From a checkpoint of a small autoregressive pixel model.
Model: 16-pixel images, arch transformer_decoder, norm rmsnorm.
Training: soap at rate 0.0016, 13800 steps, batches of 128.
Data: trained on photos with spoken descriptions (Open Images, Localized Narratives), 203450 training examples, 8.7 epochs.
Rows from block 2, named by matrix and row number. Rows with one number belong to one attention dimension. Each number is 200 + 30 x the weight over its row's rms, rounded and kept within 0 to 999. All counts start at 0. After the name is the row's rms in percent of the matrix's.
# v: attention query, key and value (stacked) (model.blocks.2.attn.qkv.weight, 768x256, the v third), inputs 0-85
# proj: attention output (model.blocks.2.attn.proj.weight, 256x256, transposed), outputs 0-85
v.137,091,206,182,175,233,179,218,249,205,234,229,171,263,172,198,203,219,262,195,197,161,200,204,158,229,271,226,226,182,190,141,222,195,237,215,193,216,163,194,211,211,132,219,220,160,254,184,176,161,221,174,184,204,233,203,162,197,229,223,254,232,249,159,245,197,194,201,212,218,203,162,230,204,222,200,183,185,207,174,180,208,218,184,221,157,197,207
proj.137,099,201,161,178,146,155,240,165,197,222,215,242,205,193,207,192,143,243,218,241,175,208,223,199,160,179,245,231,154,149,198,252,196,233,141,237,181,207,218,210,206,189,174,152,245,181,170,193,232,230,155,204,153,193,223,190,229,191,176,192,258,204,178,160,195,214,245,260,156,209,234,196,184,242,229,149,208,252,180,152,183,218,246,230,225,188,245
v.138,092,174,253,192,153,170,199,176,205,212,204,161,179,224,222,197,254,181,195,216,196,288,211,201,158,198,200,209,175,232,246,215,172,192,129,208,230,215,203,181,212,179,232,156,136,148,238,137,215,202,192,190,219,208,208,185,180,163,202,229,182,193,235,208,223,255,215,197,191,191,193,181,186,239,152,214,199,142,198,207,169,210,209,247,234,232,212
proj.138,100,191,133,222,167,189,199,175,213,175,198,227,202,145,190,184,155,157,181,225,164,186,183,204,191,149,219,186,213,228,145,198,190,183,263,188,239,255,175,196,174,191,211,253,252,162,168,237,201,229,190,224,178,199,209,134,203,231,244,150,181,247,178,201,236,188,210,222,179,203,234,203,243,174,142,157,218,152,218,185,181,172,227,172,177,199,251
v.139,091,199,234,194,197,159,195,154,170,177,180,262,189,258,171,121,233,260,185,161,188,250,210,171,172,207,208,154,152,172,263,192,205,163,176,248,206,181,178,205,203,161,220,210,170,197,224,219,202,268,210,181,187,264,203,170,196,207,168,184,183,217,201,168,237,244,200,207,214,181,235,184,203,217,181,240,206,244,186,186,165,255,196,237,187,197,198
proj.139,095,209,164,225,246,223,118,226,276,177,180,254,180,154,234,178,215,121,190,204,184,180,207,248,168,198,233,169,224,220,189,156,181,196,235,192,238,250,197,210,165,187,275,203,229,192,193,157,193,209,187,215,239,167,233,192,233,206,214,205,219,255,251,237,193,141,164,213,179,159,200,172,197,165,176,236,182,141,150,195,165,180,180,224,173,158,218
v.140,095,250,256,185,149,223,179,281,200,214,171,163,248,237,265,203,207,199,205,190,160,211,169,186,230,218,200,225,236,238,200,201,179,201,204,234,215,164,204,192,196,174,198,158,161,153,204,142,197,218,193,235,191,193,193,267,179,217,178,203,212,196,239,185,229,209,210,234,148,255,178,176,241,181,197,202,219,181,201,186,189,155,206,244,227,214,213
proj.140,103,199,177,189,201,172,161,184,170,170,196,199,176,186,162,191,187,188,229,196,243,204,181,189,219,154,182,174,205,143,171,224,206,178,235,239,210,183,191,223,207,202,182,297,221,266,182,210,226,186,144,200,183,186,208,181,223,260,251,151,194,186,216,185,208,204,234,193,201,197,195,165,142,221,163,168,141,232,244,194,150,214,239,132,194,190,215
v.141,124,182,151,229,279,236,196,199,268,166,213,146,165,207,177,202,211,133,201,180,190,158,180,236,197,188,220,181,144,233,202,206,287,219,153,152,177,181,232,168,212,202,195,213,213,231,203,170,149,172,181,154,201,196,233,178,165,230,180,163,219,205,210,182,216,121,207,246,192,177,141,185,206,203,234,174,196,201,262,192,219,227,216,184,211,198,200
proj.141,109,256,177,195,230,192,180,225,193,194,182,223,206,214,261,219,221,216,201,219,249,200,197,189,167,210,179,149,195,244,225,117,151,208,225,244,134,123,200,176,224,163,190,179,219,158,194,240,238,153,194,189,172,189,231,217,185,199,208,160,173,205,212,200,204,204,151,183,216,251,168,237,213,272,193,206,178,175,192,193,211,162,178,149,181,238,157
v.142,102,193,166,193,146,152,232,216,166,188,227,186,109,233,245,225,166,211,228,185,228,233,188,236,228,196,206,169,224,205,128,227,182,221,181,191,189,180,205,204,179,256,233,265,151,207,190,223,233,169,222,143,147,241,213,188,202,234,216,161,164,174,255,261,223,250,201,176,211,178,241,175,197,219,236,213,192,240,196,227,255,202,193,232,173,168,190
proj.142,101,218,192,204,159,218,255,198,254,172,277,196,219,215,162,176,200,164,214,188,206,188,205,167,203,239,227,184,207,195,227,249,190,182,260,155,203,239,231,200,188,242,224,204,186,152,218,190,243,220,178,217,206,193,146,209,218,184,171,212,229,233,171,178,199,232,180,227,141,114,184,171,215,208,199,230,167,143,200,228,139,209,111,192,223,192,209
v.143,091,187,186,189,221,233,218,208,180,181,239,194,143,217,219,179,234,199,227,235,200,165,200,209,258,211,173,220,175,192,262,162,212,193,229,222,206,176,200,223,125,158,271,212,95,186,149,183,197,177,220,207,177,252,189,152,175,236,199,203,209,186,214,211,191,219,217,199,240,219,228,184,200,214,168,186,176,174,191,200,173,214,175,231,219,194,199
proj.143,102,238,165,239,234,165,234,211,233,218,237,200,250,204,185,191,235,216,169,126,231,181,198,206,225,242,207,159,173,202,171,223,170,132,224,145,207,236,198,190,202,256,227,207,245,181,256,218,186,218,145,219,217,199,205,224,202,187,162,247,146,186,207,168,198,216,185,209,158,159,173,183,195,209,176,218,178,157,199,214,144,169,143,139,188,166,197
v.144,107,182,149,209,269,245,219,136,220,175,191,191,179,229,178,159,187,210,259,214,207,118,151,226,212,198,194,216,192,205,155,175,156,170,178,130,163,229,203,213,185,190,174,195,143,234,213,179,199,281,189,259,140,244,165,147,194,192,208,182,201,139,200,207,201,195,195,195,177,217,150,171,187,226,221,171,167,172,184,209,193,217,177,202,212,196,203
proj.144,104,193,177,181,267,229,223,210,232,211,197,193,181,262,234,247,169,185,209,221,160,221,211,160,208,212,205,188,223,221,201,225,167,239,256,197,184,201,244,193,172,234,191,92,202,122,228,226,204,167,184,166,220,201,135,139,223,201,197,228,212,214,210,236,239,184,166,237,188,213,213,237,184,188,226,207,198,204,201,185,204,175,170,225,199,253,167
v.145,089,191,212,212,182,216,182,169,234,175,206,146,172,231,203,263,213,194,204,229,159,198,192,195,185,203,213,217,163,222,223,192,212,166,212,224,198,177,200,224,120,196,141,204,287,159,166,177,229,233,258,231,214,234,198,249,196,146,195,185,130,204,208,190,254,259,188,193,230,233,233,191,166,164,224,163,188,188,186,219,233,140,188,178,218,224,195
proj.145,093,180,200,240,186,243,185,226,184,169,188,189,168,198,256,161,173,166,212,220,223,239,177,244,234,172,192,186,207,148,198,217,163,235,203,237,225,232,171,207,180,193,235,220,223,219,189,203,212,202,167,149,206,212,195,137,122,213,174,216,221,198,209,222,190,178,206,203,168,235,224,204,165,213,191,214,184,177,135,174,229,171,198,166,206,197,260
v.146,086,149,221,186,207,224,175,142,205,218,286,218,172,198,259,189,227,226,218,213,179,184,165,214,260,218,186,227,153,196,240,180,222,172,207,159,171,179,221,273,152,180,181,248,195,243,238,205,190,254,231,202,212,188,215,260,191,211,131,232,228,163,162,217,182,164,202,223,207,169,225,158,221,266,202,214,226,253,206,242,229,215,218,210,205,199,196
proj.146,097,181,164,200,255,229,157,253,262,169,190,195,175,222,221,205,178,175,135,142,189,168,209,197,182,221,179,163,197,202,190,194,205,193,225,214,224,194,178,223,179,197,196,203,183,215,196,214,180,158,142,196,250,186,175,215,223,246,267,247,218,214,230,236,216,197,201,211,201,221,220,197,201,154,194,266,204,212,185,165,213,212,191,215,209,177,170
v.147,112,214,208,204,164,188,213,198,205,242,167,183,192,249,198,156,259,192,195,222,171,196,169,167,191,199,212,201,212,218,120,251,178,206,169,248,186,202,201,183,232,196,253,163,174,190,247,255,189,148,217,147,206,207,206,165,194,209,142,201,185,170,189,226,185,189,205,244,185,220,282,211,176,214,237,214,210,247,227,192,210,266,179,193,241,225,202
proj.147,109,200,172,237,208,190,167,209,186,181,219,204,218,157,183,177,199,220,156,193,260,132,163,174,218,211,142,194,163,257,195,218,201,195,183,185,198,202,178,200,154,193,191,250,255,181,204,231,162,204,171,218,205,170,223,191,230,158,237,231,171,235,228,224,259,252,177,208,193,211,152,207,180,235,228,168,186,170,190,252,159,174,238,106,190,234,218
v.148,064,194,199,197,169,205,219,116,212,202,234,209,226,206,216,207,187,197,207,207,170,219,186,181,207,241,196,186,161,256,188,196,201,231,205,245,184,179,194,175,187,229,213,180,193,219,178,227,174,122,196,215,232,164,207,290,234,194,201,169,152,227,145,196,174,205,181,163,189,247,214,209,222,247,184,220,210,198,183,229,192,200,208,221,168,193,206
proj.148,080,132,221,208,185,199,214,260,171,159,157,177,172,169,197,208,245,204,185,265,214,236,257,168,168,140,246,195,252,182,222,244,184,201,215,174,218,222,195,247,183,187,221,223,190,162,160,186,213,276,152,208,155,258,182,147,178,166,191,175,223,193,189,138,226,204,230,237,185,173,185,223,215,195,219,152,218,208,195,244,218,181,285,155,165,172,280
v.149,110,210,212,172,214,198,186,218,124,272,224,198,186,117,203,220,179,206,189,214,169,273,191,178,280,171,197,232,205,162,249,217,182,201,277,223,218,257,177,194,227,193,163,207,229,199,184,220,215,225,175,264,257,187,186,240,208,241,219,193,235,158,173,218,185,225,194,157,221,225,197,182,162,190,187,200,294,215,187,189,230,197,195,195,181,211,200
proj.149,104,183,194,167,230,220,138,170,207,200,148,193,225,234,191,182,210,188,196,232,196,227,215,194,216,236,235,212,215,199,154,254,177,194,182,134,192,180,211,209,193,191,191,205,184,219,208,158,159,222,187,180,158,209,181,217,226,197,215,193,229,213,213,187,166,231,226,172,202,154,224,190,107,195,219,176,216,228,215,201,131,233,220,227,158,183,186
v.150,101,194,183,201,175,202,215,215,178,231,232,215,145,233,222,162,180,193,158,223,161,192,231,186,237,200,209,201,227,225,187,185,196,194,206,244,208,199,190,215,209,239,181,182,220,156,211,180,222,182,236,255,250,215,210,198,201,236,184,142,198,210,183,218,226,232,198,196,190,151,194,198,172,161,222,178,190,168,214,167,236,154,223,174,221,201,203
proj.150,097,172,172,244,175,183,179,205,190,167,199,199,191,158,192,197,216,187,256,169,214,165,187,220,190,192,229,183,160,154,189,259,203,241,213,244,211,158,199,199,216,212,261,249,201,236,192,156,209,179,175,167,152,199,163,241,183,206,134,210,266,145,158,170,176,223,254,200,174,197,252,192,197,209,225,226,243,254,211,208,230,153,200,201,193,162,304
v.151,087,168,180,209,173,152,201,197,178,207,181,226,216,201,238,267,186,260,217,166,177,226,221,230,198,214,236,195,202,219,164,199,218,185,238,241,216,192,223,157,171,209,182,177,158,240,209,230,220,195,245,231,270,169,228,144,221,233,219,234,214,257,225,226,210,183,214,216,240,217,164,195,251,175,171,150,193,256,209,229,175,208,174,182,227,237,208
proj.151,094,184,174,150,199,231,255,152,198,160,198,165,213,231,192,185,173,209,211,226,193,212,161,136,168,185,194,221,217,194,155,187,207,222,173,204,199,192,137,184,212,202,214,166,209,196,210,202,247,242,195,232,200,199,252,210,215,188,239,143,202,167,171,135,190,241,213,243,196,199,192,214,225,164,207,172,196,227,233,193,201,193,246,219,186,182,131
v.152,091,156,154,190,220,214,200,176,173,267,254,214,251,176,295,231,171,180,219,202,220,196,221,203,198,186,174,220,163,200,189,172,156,215,193,224,179,216,208,175,160,229,240,162,197,199,201,200,267,200,201,236,215,173,222,193,183,185,231,176,178,224,252,168,173,222,204,173,194,226,179,190,233,200,202,218,180,228,208,210,141,201,173,240,176,191,213
proj.152,099,182,226,158,230,173,168,204,178,196,199,165,195,218,152,221,189,208,242,177,195,200,229,140,209,231,166,176,241,185,199,159,206,194,231,161,205,215,222,211,224,219,173,200,149,189,234,213,162,178,216,226,230,251,233,178,215,202,226,195,210,167,202,135,249,231,163,205,213,159,155,243,261,189,235,226,219,237,262,230,185,177,257,184,186,216,214
v.153,083,162,182,184,209,209,199,169,239,184,209,232,226,193,177,206,181,200,235,219,198,152,218,245,150,181,198,178,152,204,130,179,176,177,149,163,145,198,197,200,172,218,201,251,198,238,151,214,212,226,229,263,210,180,197,167,172,218,177,162,185,221,208,215,214,232,197,200,224,203,254,185,247,201,187,251,246,168,187,201,186,180,183,174,198,182,189
proj.153,097,213,218,229,217,209,260,184,199,167,202,144,152,213,210,215,221,178,161,199,181,202,187,214,215,171,178,252,239,244,226,238,152,227,173,204,243,216,190,187,145,175,225,125,153,155,225,204,210,179,170,219,224,245,137,182,210,189,181,234,229,145,197,215,200,188,155,195,156,204,201,197,207,170,226,203,225,204,165,228,225,173,176,209,199,209,241
v.154,111,185,185,200,217,175,173,199,211,224,162,207,211,221,183,178,182,226,220,192,215,224,249,279,153,184,213,195,268,194,218,207,184,162,194,159,144,163,235,219,157,163,242,159,194,176,262,184,206,248,199,227,139,173,226,135,193,200,203,241,205,161,208,208,237,248,195,230,195,231,154,114,186,223,178,190,154,170,226,192,179,209,170,253,166,187,194
proj.154,102,192,155,153,225,183,156,163,207,163,240,182,220,232,200,213,174,186,244,181,194,190,187,174,188,192,199,182,216,202,198,166,209,218,252,229,193,200,238,207,205,193,137,215,164,191,250,195,197,123,206,212,246,187,204,228,227,249,208,149,239,186,205,218,209,203,244,162,212,194,146,208,161,197,206,220,185,207,218,131,158,227,197,215,243,213,163
v.155,086,174,246,177,249,187,205,170,196,206,204,213,195,195,215,203,216,199,201,219,202,210,186,206,220,185,195,250,197,196,188,185,205,230,131,184,256,205,173,189,265,262,141,186,163,172,179,212,239,159,229,182,238,237,192,179,217,152,240,133,205,164,187,161,162,235,194,221,167,228,203,270,179,257,229,203,219,180,197,183,96,173,208,202,163,201,203
proj.155,099,205,192,263,179,213,230,182,207,215,180,232,172,198,223,188,230,164,189,211,207,224,203,216,208,208,179,191,180,196,213,188,181,197,203,175,194,227,216,213,158,180,233,245,178,166,216,216,182,219,211,243,228,219,213,191,189,180,214,240,177,234,191,272,220,175,208,145,168,166,217,167,222,176,228,247,223,137,237,182,199,166,185,184,245,259,197
v.156,098,256,230,201,222,199,194,149,203,169,174,246,240,178,221,206,182,161,214,185,199,213,211,205,189,184,208,192,197,224,215,168,237,149,172,216,155,221,207,200,157,176,187,199,224,178,238,173,229,196,240,264,223,229,210,173,208,175,174,223,167,180,173,225,196,238,195,205,236,220,248,239,188,189,200,161,238,211,193,230,198,210,179,196,233,230,192
proj.156,099,190,218,269,242,190,225,177,168,215,223,140,222,231,207,173,190,172,238,132,162,207,191,222,226,217,178,215,187,178,173,231,200,176,221,205,241,228,191,180,218,233,232,191,216,212,206,278,217,242,220,210,206,201,250,190,206,204,210,217,160,221,221,204,182,128,225,222,162,255,189,219,191,166,164,187,197,202,231,193,208,174,191,186,193,216,178
v.157,094,178,170,230,205,172,185,181,127,211,254,173,277,189,224,144,179,169,179,210,192,191,162,224,169,201,189,255,243,173,255,208,235,177,177,191,167,230,206,204,156,222,183,198,204,193,220,219,169,257,219,234,194,207,181,185,220,265,207,240,212,231,250,178,182,236,197,214,217,183,222,256,203,165,207,198,188,163,205,202,240,206,204,190,234,170,197
proj.157,096,217,255,177,258,201,187,238,204,215,172,190,203,212,179,221,193,209,198,181,197,230,224,210,213,238,255,159,175,147,169,181,233,209,227,230,221,200,234,224,186,184,154,198,223,214,198,177,168,189,189,115,266,206,216,246,183,195,205,240,204,163,222,191,181,161,247,205,220,203,217,199,184,198,198,237,207,247,198,137,182,231,224,198,271,271,139
v.158,104,215,214,206,198,228,188,212,173,219,235,245,183,223,148,225,175,168,183,210,224,229,165,253,113,215,214,174,186,187,218,221,274,191,183,230,198,208,216,224,201,207,182,187,176,246,248,175,203,219,174,173,165,205,239,141,153,230,166,194,270,210,272,244,153,166,214,253,188,159,146,227,206,227,184,235,181,233,190,174,203,240,188,185,191,185,213
proj.158,104,199,176,251,229,189,174,203,255,214,239,232,207,193,182,200,210,209,190,182,176,194,228,207,196,246,170,199,146,220,217,257,208,257,219,206,195,243,248,163,221,190,202,166,220,147,217,203,216,163,215,223,176,125,196,252,235,179,157,280,181,192,159,220,209,216,152,217,199,161,224,148,212,183,147,230,279,169,186,222,204,179,127,243,210,197,227
v.159,108,188,191,212,170,198,223,135,193,183,135,225,153,228,275,158,164,155,218,201,216,195,213,219,279,151,206,234,149,228,207,174,271,182,208,251,175,233,230,135,250,243,169,226,197,183,145,217,207,201,202,179,253,244,204,163,209,228,165,181,256,182,181,245,192,238,204,184,252,182,214,190,182,223,178,209,222,237,206,247,226,213,160,193,178,215,196
proj.159,104,229,162,203,241,225,214,216,226,252,189,229,209,252,200,201,231,251,141,175,229,151,184,163,217,284,221,197,209,244,194,254,183,218,237,164,170,170,168,188,237,251,212,206,209,229,239,244,206,207,208,210,163,169,165,240,212,156,183,206,161,205,148,172,184,221,160,233,185,205,230,250,237,177,174,174,246,148,222,265,192,160,141,161,160,201,192
v.160,101,246,214,201,252,210,178,179,189,195,129,161,200,200,200,205,207,182,217,187,240,143,213,217,189,213,210,168,218,171,241,221,194,217,211,175,197,172,197,222,135,216,227,142,209,213,246,139,213,215,163,185,156,213,199,209,197,163,223,216,155,234,199,206,218,239,205,239,197,105,116,200,167,224,146,187,196,181,197,195,160,205,203,260,203,224,201
proj.160,107,229,193,241,152,205,180,238,217,234,260,174,200,214,134,212,217,160,225,211,194,184,225,209,184,197,186,177,198,210,197,230,197,197,147,142,214,226,251,193,222,209,193,195,218,198,215,192,261,195,254,205,195,142,149,183,178,204,233,203,211,218,196,230,178,201,267,202,197,226,217,192,231,178,299,237,143,247,177,182,170,201,174,188,184,180,186
v.161,107,214,132,179,182,137,202,194,150,200,189,203,201,197,221,226,149,202,203,174,198,226,167,212,184,203,199,170,175,183,170,224,204,135,203,198,177,215,240,198,198,146,189,250,190,174,212,168,188,214,184,175,187,207,193,225,217,208,196,231,231,213,202,172,142,213,192,238,197,273,149,198,193,162,167,174,204,200,197,201,232,241,186,208,192,206,196
proj.161,098,181,225,201,194,229,186,258,173,217,217,215,224,220,167,209,151,141,223,243,208,182,248,236,172,165,215,192,224,239,236,189,159,169,238,138,197,187,208,199,252,220,207,250,215,189,170,239,183,179,249,205,192,164,137,180,241,165,202,158,136,222,196,237,210,251,245,200,222,203,145,217,151,230,203,182,198,211,152,203,187,223,164,152,211,237,177
v.162,102,165,218,209,232,197,209,217,201,209,226,188,232,176,247,257,180,186,223,237,228,198,184,193,169,182,201,244,221,174,173,203,254,176,214,230,250,232,194,231,173,242,211,209,213,156,170,168,228,188,242,210,179,216,179,187,201,205,149,246,195,178,192,252,172,209,193,192,198,226,205,188,197,218,191,236,234,208,207,190,175,206,231,227,196,221,203
proj.162,100,236,210,197,190,205,194,218,207,154,193,213,193,153,183,213,226,227,228,189,162,204,198,147,171,235,200,163,159,209,194,227,189,198,173,222,215,154,216,191,174,186,213,173,175,161,187,226,208,205,140,194,191,172,159,239,133,180,224,201,187,169,238,182,146,270,181,219,187,196,188,205,166,179,154,130,218,190,215,200,216,190,173,216,164,176,182
v.163,090,226,191,222,171,221,216,187,202,193,221,182,199,156,151,166,217,187,201,218,168,201,120,204,174,194,181,152,178,243,213,214,259,187,223,215,207,225,184,206,251,188,180,222,194,201,224,235,157,180,178,205,169,199,173,234,203,190,252,217,243,130,219,181,181,172,206,256,143,164,137,213,227,209,207,189,163,192,193,170,219,211,215,177,136,194,193
proj.163,095,232,179,229,242,224,231,226,158,194,219,163,218,218,223,175,207,214,221,221,157,144,216,154,203,207,187,144,221,214,150,246,190,164,175,189,148,202,218,186,161,188,210,205,195,197,244,169,225,215,123,205,178,229,159,217,169,194,168,182,195,207,190,189,209,230,224,203,198,241,235,256,170,211,213,199,161,238,227,213,205,191,218,188,175,168,200
v.164,102,196,268,185,279,229,187,180,197,140,224,215,206,207,173,239,206,187,188,216,170,232,183,209,216,204,185,168,205,227,190,173,177,226,123,182,239,184,176,202,202,186,198,202,277,207,203,261,208,208,202,183,229,205,165,134,215,203,265,232,247,206,202,182,146,199,189,245,139,208,230,215,173,186,209,213,208,179,213,199,199,224,173,244,196,205,191
proj.164,104,205,197,198,166,227,129,204,185,167,222,195,217,178,183,187,226,199,191,239,160,170,236,176,211,181,201,166,189,182,176,175,183,163,200,240,160,203,184,190,180,193,246,186,174,170,225,178,125,188,153,217,215,168,136,200,200,209,124,125,220,186,213,192,200,200,172,169,199,211,205,165,164,191,191,190,194,203,193,178,187,196,198,244,168,189,247
v.165,114,197,205,190,223,262,186,194,259,203,161,179,219,213,173,200,240,170,189,220,176,184,197,181,165,229,206,204,168,217,213,245,180,196,190,198,164,203,168,207,218,215,189,212,263,168,195,179,204,190,196,191,179,180,190,222,193,184,147,223,159,213,199,178,195,208,190,193,195,205,198,234,185,208,206,206,220,203,204,235,182,244,224,191,258,205,202
proj.165,099,187,176,200,160,216,175,220,168,195,214,216,214,207,217,199,189,241,202,190,197,182,221,137,249,220,187,221,254,222,194,246,230,218,203,222,179,232,193,221,218,174,190,208,202,154,197,173,233,173,241,250,174,241,226,221,213,207,159,156,243,232,180,247,228,256,144,225,191,169,209,198,206,249,159,185,213,162,216,222,196,229,182,183,205,218,243
v.166,093,216,171,202,238,181,208,170,229,172,174,197,202,217,111,180,134,225,198,216,209,219,175,256,196,221,200,193,193,205,194,239,196,179,224,243,173,211,215,193,152,164,207,271,200,213,164,219,184,282,228,212,155,194,201,187,194,212,209,220,203,173,284,164,223,190,191,196,191,245,258,151,224,202,218,223,114,206,180,195,158,183,180,194,199,189,190
proj.166,098,221,172,239,244,227,237,178,195,202,181,172,210,178,209,214,241,244,222,239,167,183,243,216,203,218,208,186,204,232,196,185,199,173,207,168,171,217,157,232,197,167,206,226,168,243,161,168,189,180,162,173,222,172,255,214,180,154,220,186,222,220,199,160,172,182,234,174,152,190,220,221,145,230,163,204,188,153,169,205,262,195,245,163,235,229,138
v.167,108,219,221,185,153,193,225,169,250,173,181,248,212,233,211,199,246,247,207,212,229,214,265,179,201,211,196,144,246,151,183,192,190,143,223,165,231,211,194,182,213,204,157,164,225,165,210,218,207,239,213,182,177,218,220,138,181,233,159,198,207,128,201,255,227,287,196,181,210,170,241,190,171,206,212,213,201,185,213,213,157,219,189,226,253,219,198
proj.167,103,175,163,177,212,224,264,119,169,160,169,245,203,221,170,243,220,180,219,230,144,172,215,169,162,213,164,259,165,185,240,184,210,238,181,216,267,176,231,208,188,223,221,198,240,192,231,208,162,180,178,232,209,171,281,206,214,193,204,204,233,224,184,192,215,183,233,216,218,173,188,227,168,267,172,148,235,204,226,176,168,211,241,177,213,210,222
v.168,108,208,218,195,243,213,196,156,185,232,171,230,307,206,210,161,245,149,196,227,211,198,201,220,241,211,188,217,174,190,179,252,220,207,187,129,181,173,199,191,192,194,152,194,213,206,248,152,189,242,165,144,159,226,214,210,186,167,193,234,212,166,190,169,140,169,200,225,226,162,194,180,201,220,225,239,178,207,177,222,217,276,161,208,156,170,208
proj.168,099,171,196,211,172,200,207,236,203,136,152,242,147,215,179,191,178,187,227,261,278,192,239,195,203,173,160,186,221,141,220,191,183,184,221,220,217,217,187,202,235,196,178,203,162,236,149,265,203,214,232,180,241,193,166,164,215,170,227,163,184,177,201,215,211,213,208,215,175,221,225,180,146,192,243,204,178,202,214,193,204,238,209,106,181,220,252
v.169,103,185,217,201,226,231,203,190,233,184,158,168,223,241,187,204,232,182,193,208,215,182,202,257,238,122,176,238,196,135,242,143,188,210,185,219,229,247,220,221,290,204,194,219,221,249,142,194,210,238,203,183,205,191,184,109,186,197,192,210,163,235,235,193,261,282,201,180,221,170,267,174,145,180,179,207,278,219,209,147,216,228,173,203,152,193,187
proj.169,100,193,202,217,216,210,204,158,209,219,220,185,200,219,199,189,191,181,194,171,176,238,228,234,201,223,259,201,181,239,198,217,239,233,227,241,200,218,204,215,157,144,197,138,183,159,200,148,229,218,177,231,192,195,214,203,162,192,180,204,294,237,144,176,162,147,172,207,184,217,205,207,243,234,198,193,154,159,201,150,237,211,230,219,232,218,107
v.170,111,174,161,205,142,203,223,264,227,178,174,196,246,244,198,199,182,227,241,212,190,149,232,211,168,254,219,168,228,224,151,193,182,237,136,154,249,189,205,190,162,178,212,193,135,161,210,158,185,201,183,168,152,246,219,200,199,188,225,169,190,229,193,161,224,188,218,194,141,174,175,192,189,166,167,175,134,168,218,195,168,188,190,225,203,221,216
proj.170,101,185,198,206,216,211,187,206,245,224,244,218,204,172,219,204,247,255,177,198,166,177,102,212,224,234,180,200,182,208,201,206,198,206,170,215,201,159,180,189,198,242,200,244,230,185,285,205,166,194,200,226,190,137,273,234,176,222,157,199,201,222,228,177,191,201,235,163,262,143,266,146,213,182,132,183,225,230,209,248,213,155,162,233,174,199,198
v.171,117,247,215,210,200,159,222,194,265,206,254,170,177,245,244,227,216,177,213,234,233,228,227,231,186,204,204,176,169,243,140,242,203,197,159,192,175,180,211,157,213,265,216,239,205,161,193,164,229,114,226,154,172,184,208,165,186,192,183,183,188,184,202,235,185,198,199,220,213,159,203,168,205,220,191,188,153,202,226,241,207,255,205,235,204,191,201
proj.171,104,235,206,186,168,224,235,148,162,168,177,167,189,220,190,199,173,206,181,199,209,193,154,256,192,160,180,214,243,144,217,165,194,196,177,234,237,179,195,168,217,195,174,173,168,204,185,209,182,217,184,159,182,209,255,183,202,230,189,204,208,179,211,194,191,169,208,167,197,176,188,204,207,192,199,193,209,239,208,193,181,236,209,127,253,158,246
v.172,090,227,256,201,211,150,229,208,219,195,160,203,214,208,226,176,210,168,206,206,201,255,210,236,207,151,189,209,197,219,185,229,214,222,214,228,212,207,199,151,227,174,213,206,171,181,260,165,213,255,190,224,170,169,184,209,234,202,218,223,254,192,213,226,197,210,188,217,193,235,194,155,181,189,170,210,264,219,238,217,193,216,169,214,180,210,184
proj.172,098,215,217,249,195,237,167,207,165,234,223,189,235,250,209,162,233,222,194,125,165,193,133,176,224,231,250,241,192,205,230,152,253,206,162,202,151,201,217,189,185,181,196,166,196,192,176,194,177,173,221,233,174,215,197,188,211,194,166,215,187,195,182,235,202,190,184,116,215,140,152,178,247,241,213,208,199,167,200,192,185,186,170,195,188,159,221
v.173,098,202,166,177,140,225,188,155,150,233,266,247,183,178,166,186,216,250,218,209,231,178,222,184,200,254,175,158,167,203,152,148,179,249,230,123,193,226,215,211,237,220,225,167,143,220,212,233,178,157,184,203,205,235,193,198,233,217,160,204,228,213,206,198,162,176,199,156,179,168,240,210,214,238,192,226,236,179,178,215,224,124,186,161,179,184,206
proj.173,104,139,246,213,238,144,132,227,208,203,195,250,152,202,265,213,193,217,169,234,173,211,224,179,209,152,242,204,254,228,192,232,166,183,219,161,171,199,229,186,189,203,184,192,225,185,255,135,190,235,190,188,147,234,166,250,166,213,191,168,211,167,204,218,183,181,103,245,255,239,208,181,139,197,193,164,178,192,191,180,174,206,203,210,216,199,192
v.174,100,162,163,228,195,156,218,254,249,159,173,168,264,195,224,254,163,219,203,214,227,173,151,269,173,213,214,219,236,248,208,216,198,191,209,184,190,207,182,192,162,169,240,171,173,185,148,234,181,188,207,228,233,236,207,156,166,258,216,177,183,176,244,259,247,185,202,206,196,255,199,194,182,196,211,194,222,203,177,268,160,214,204,229,182,211,200
proj.174,101,228,201,237,231,214,201,206,207,190,216,260,189,206,224,189,237,239,212,224,186,204,195,225,254,215,228,191,251,205,202,203,236,210,199,158,157,194,172,198,225,234,175,193,186,229,213,202,188,168,196,193,198,188,199,220,195,198,221,186,213,147,215,159,185,228,187,227,223,119,251,198,169,197,154,258,151,174,221,193,197,187,168,203,199,208,174
v.175,109,271,214,178,171,184,200,232,243,164,173,172,247,207,204,163,253,205,202,204,200,160,189,188,165,208,180,221,258,140,166,227,178,156,146,196,203,171,204,237,212,184,238,173,192,159,276,158,155,181,220,227,189,198,201,208,178,177,221,250,182,143,230,161,231,197,216,177,154,252,193,154,211,189,185,168,198,126,179,183,240,152,182,157,199,166,210
proj.175,101,210,193,217,205,171,210,191,108,222,250,185,184,176,190,165,187,237,208,165,213,241,185,202,267,173,201,207,221,246,204,186,234,195,183,182,191,247,195,194,191,192,173,198,232,167,168,200,268,183,234,196,158,198,210,164,161,225,139,159,203,192,165,262,223,245,216,214,215,212,168,222,196,221,250,188,233,215,217,157,178,189,213,163,145,144,249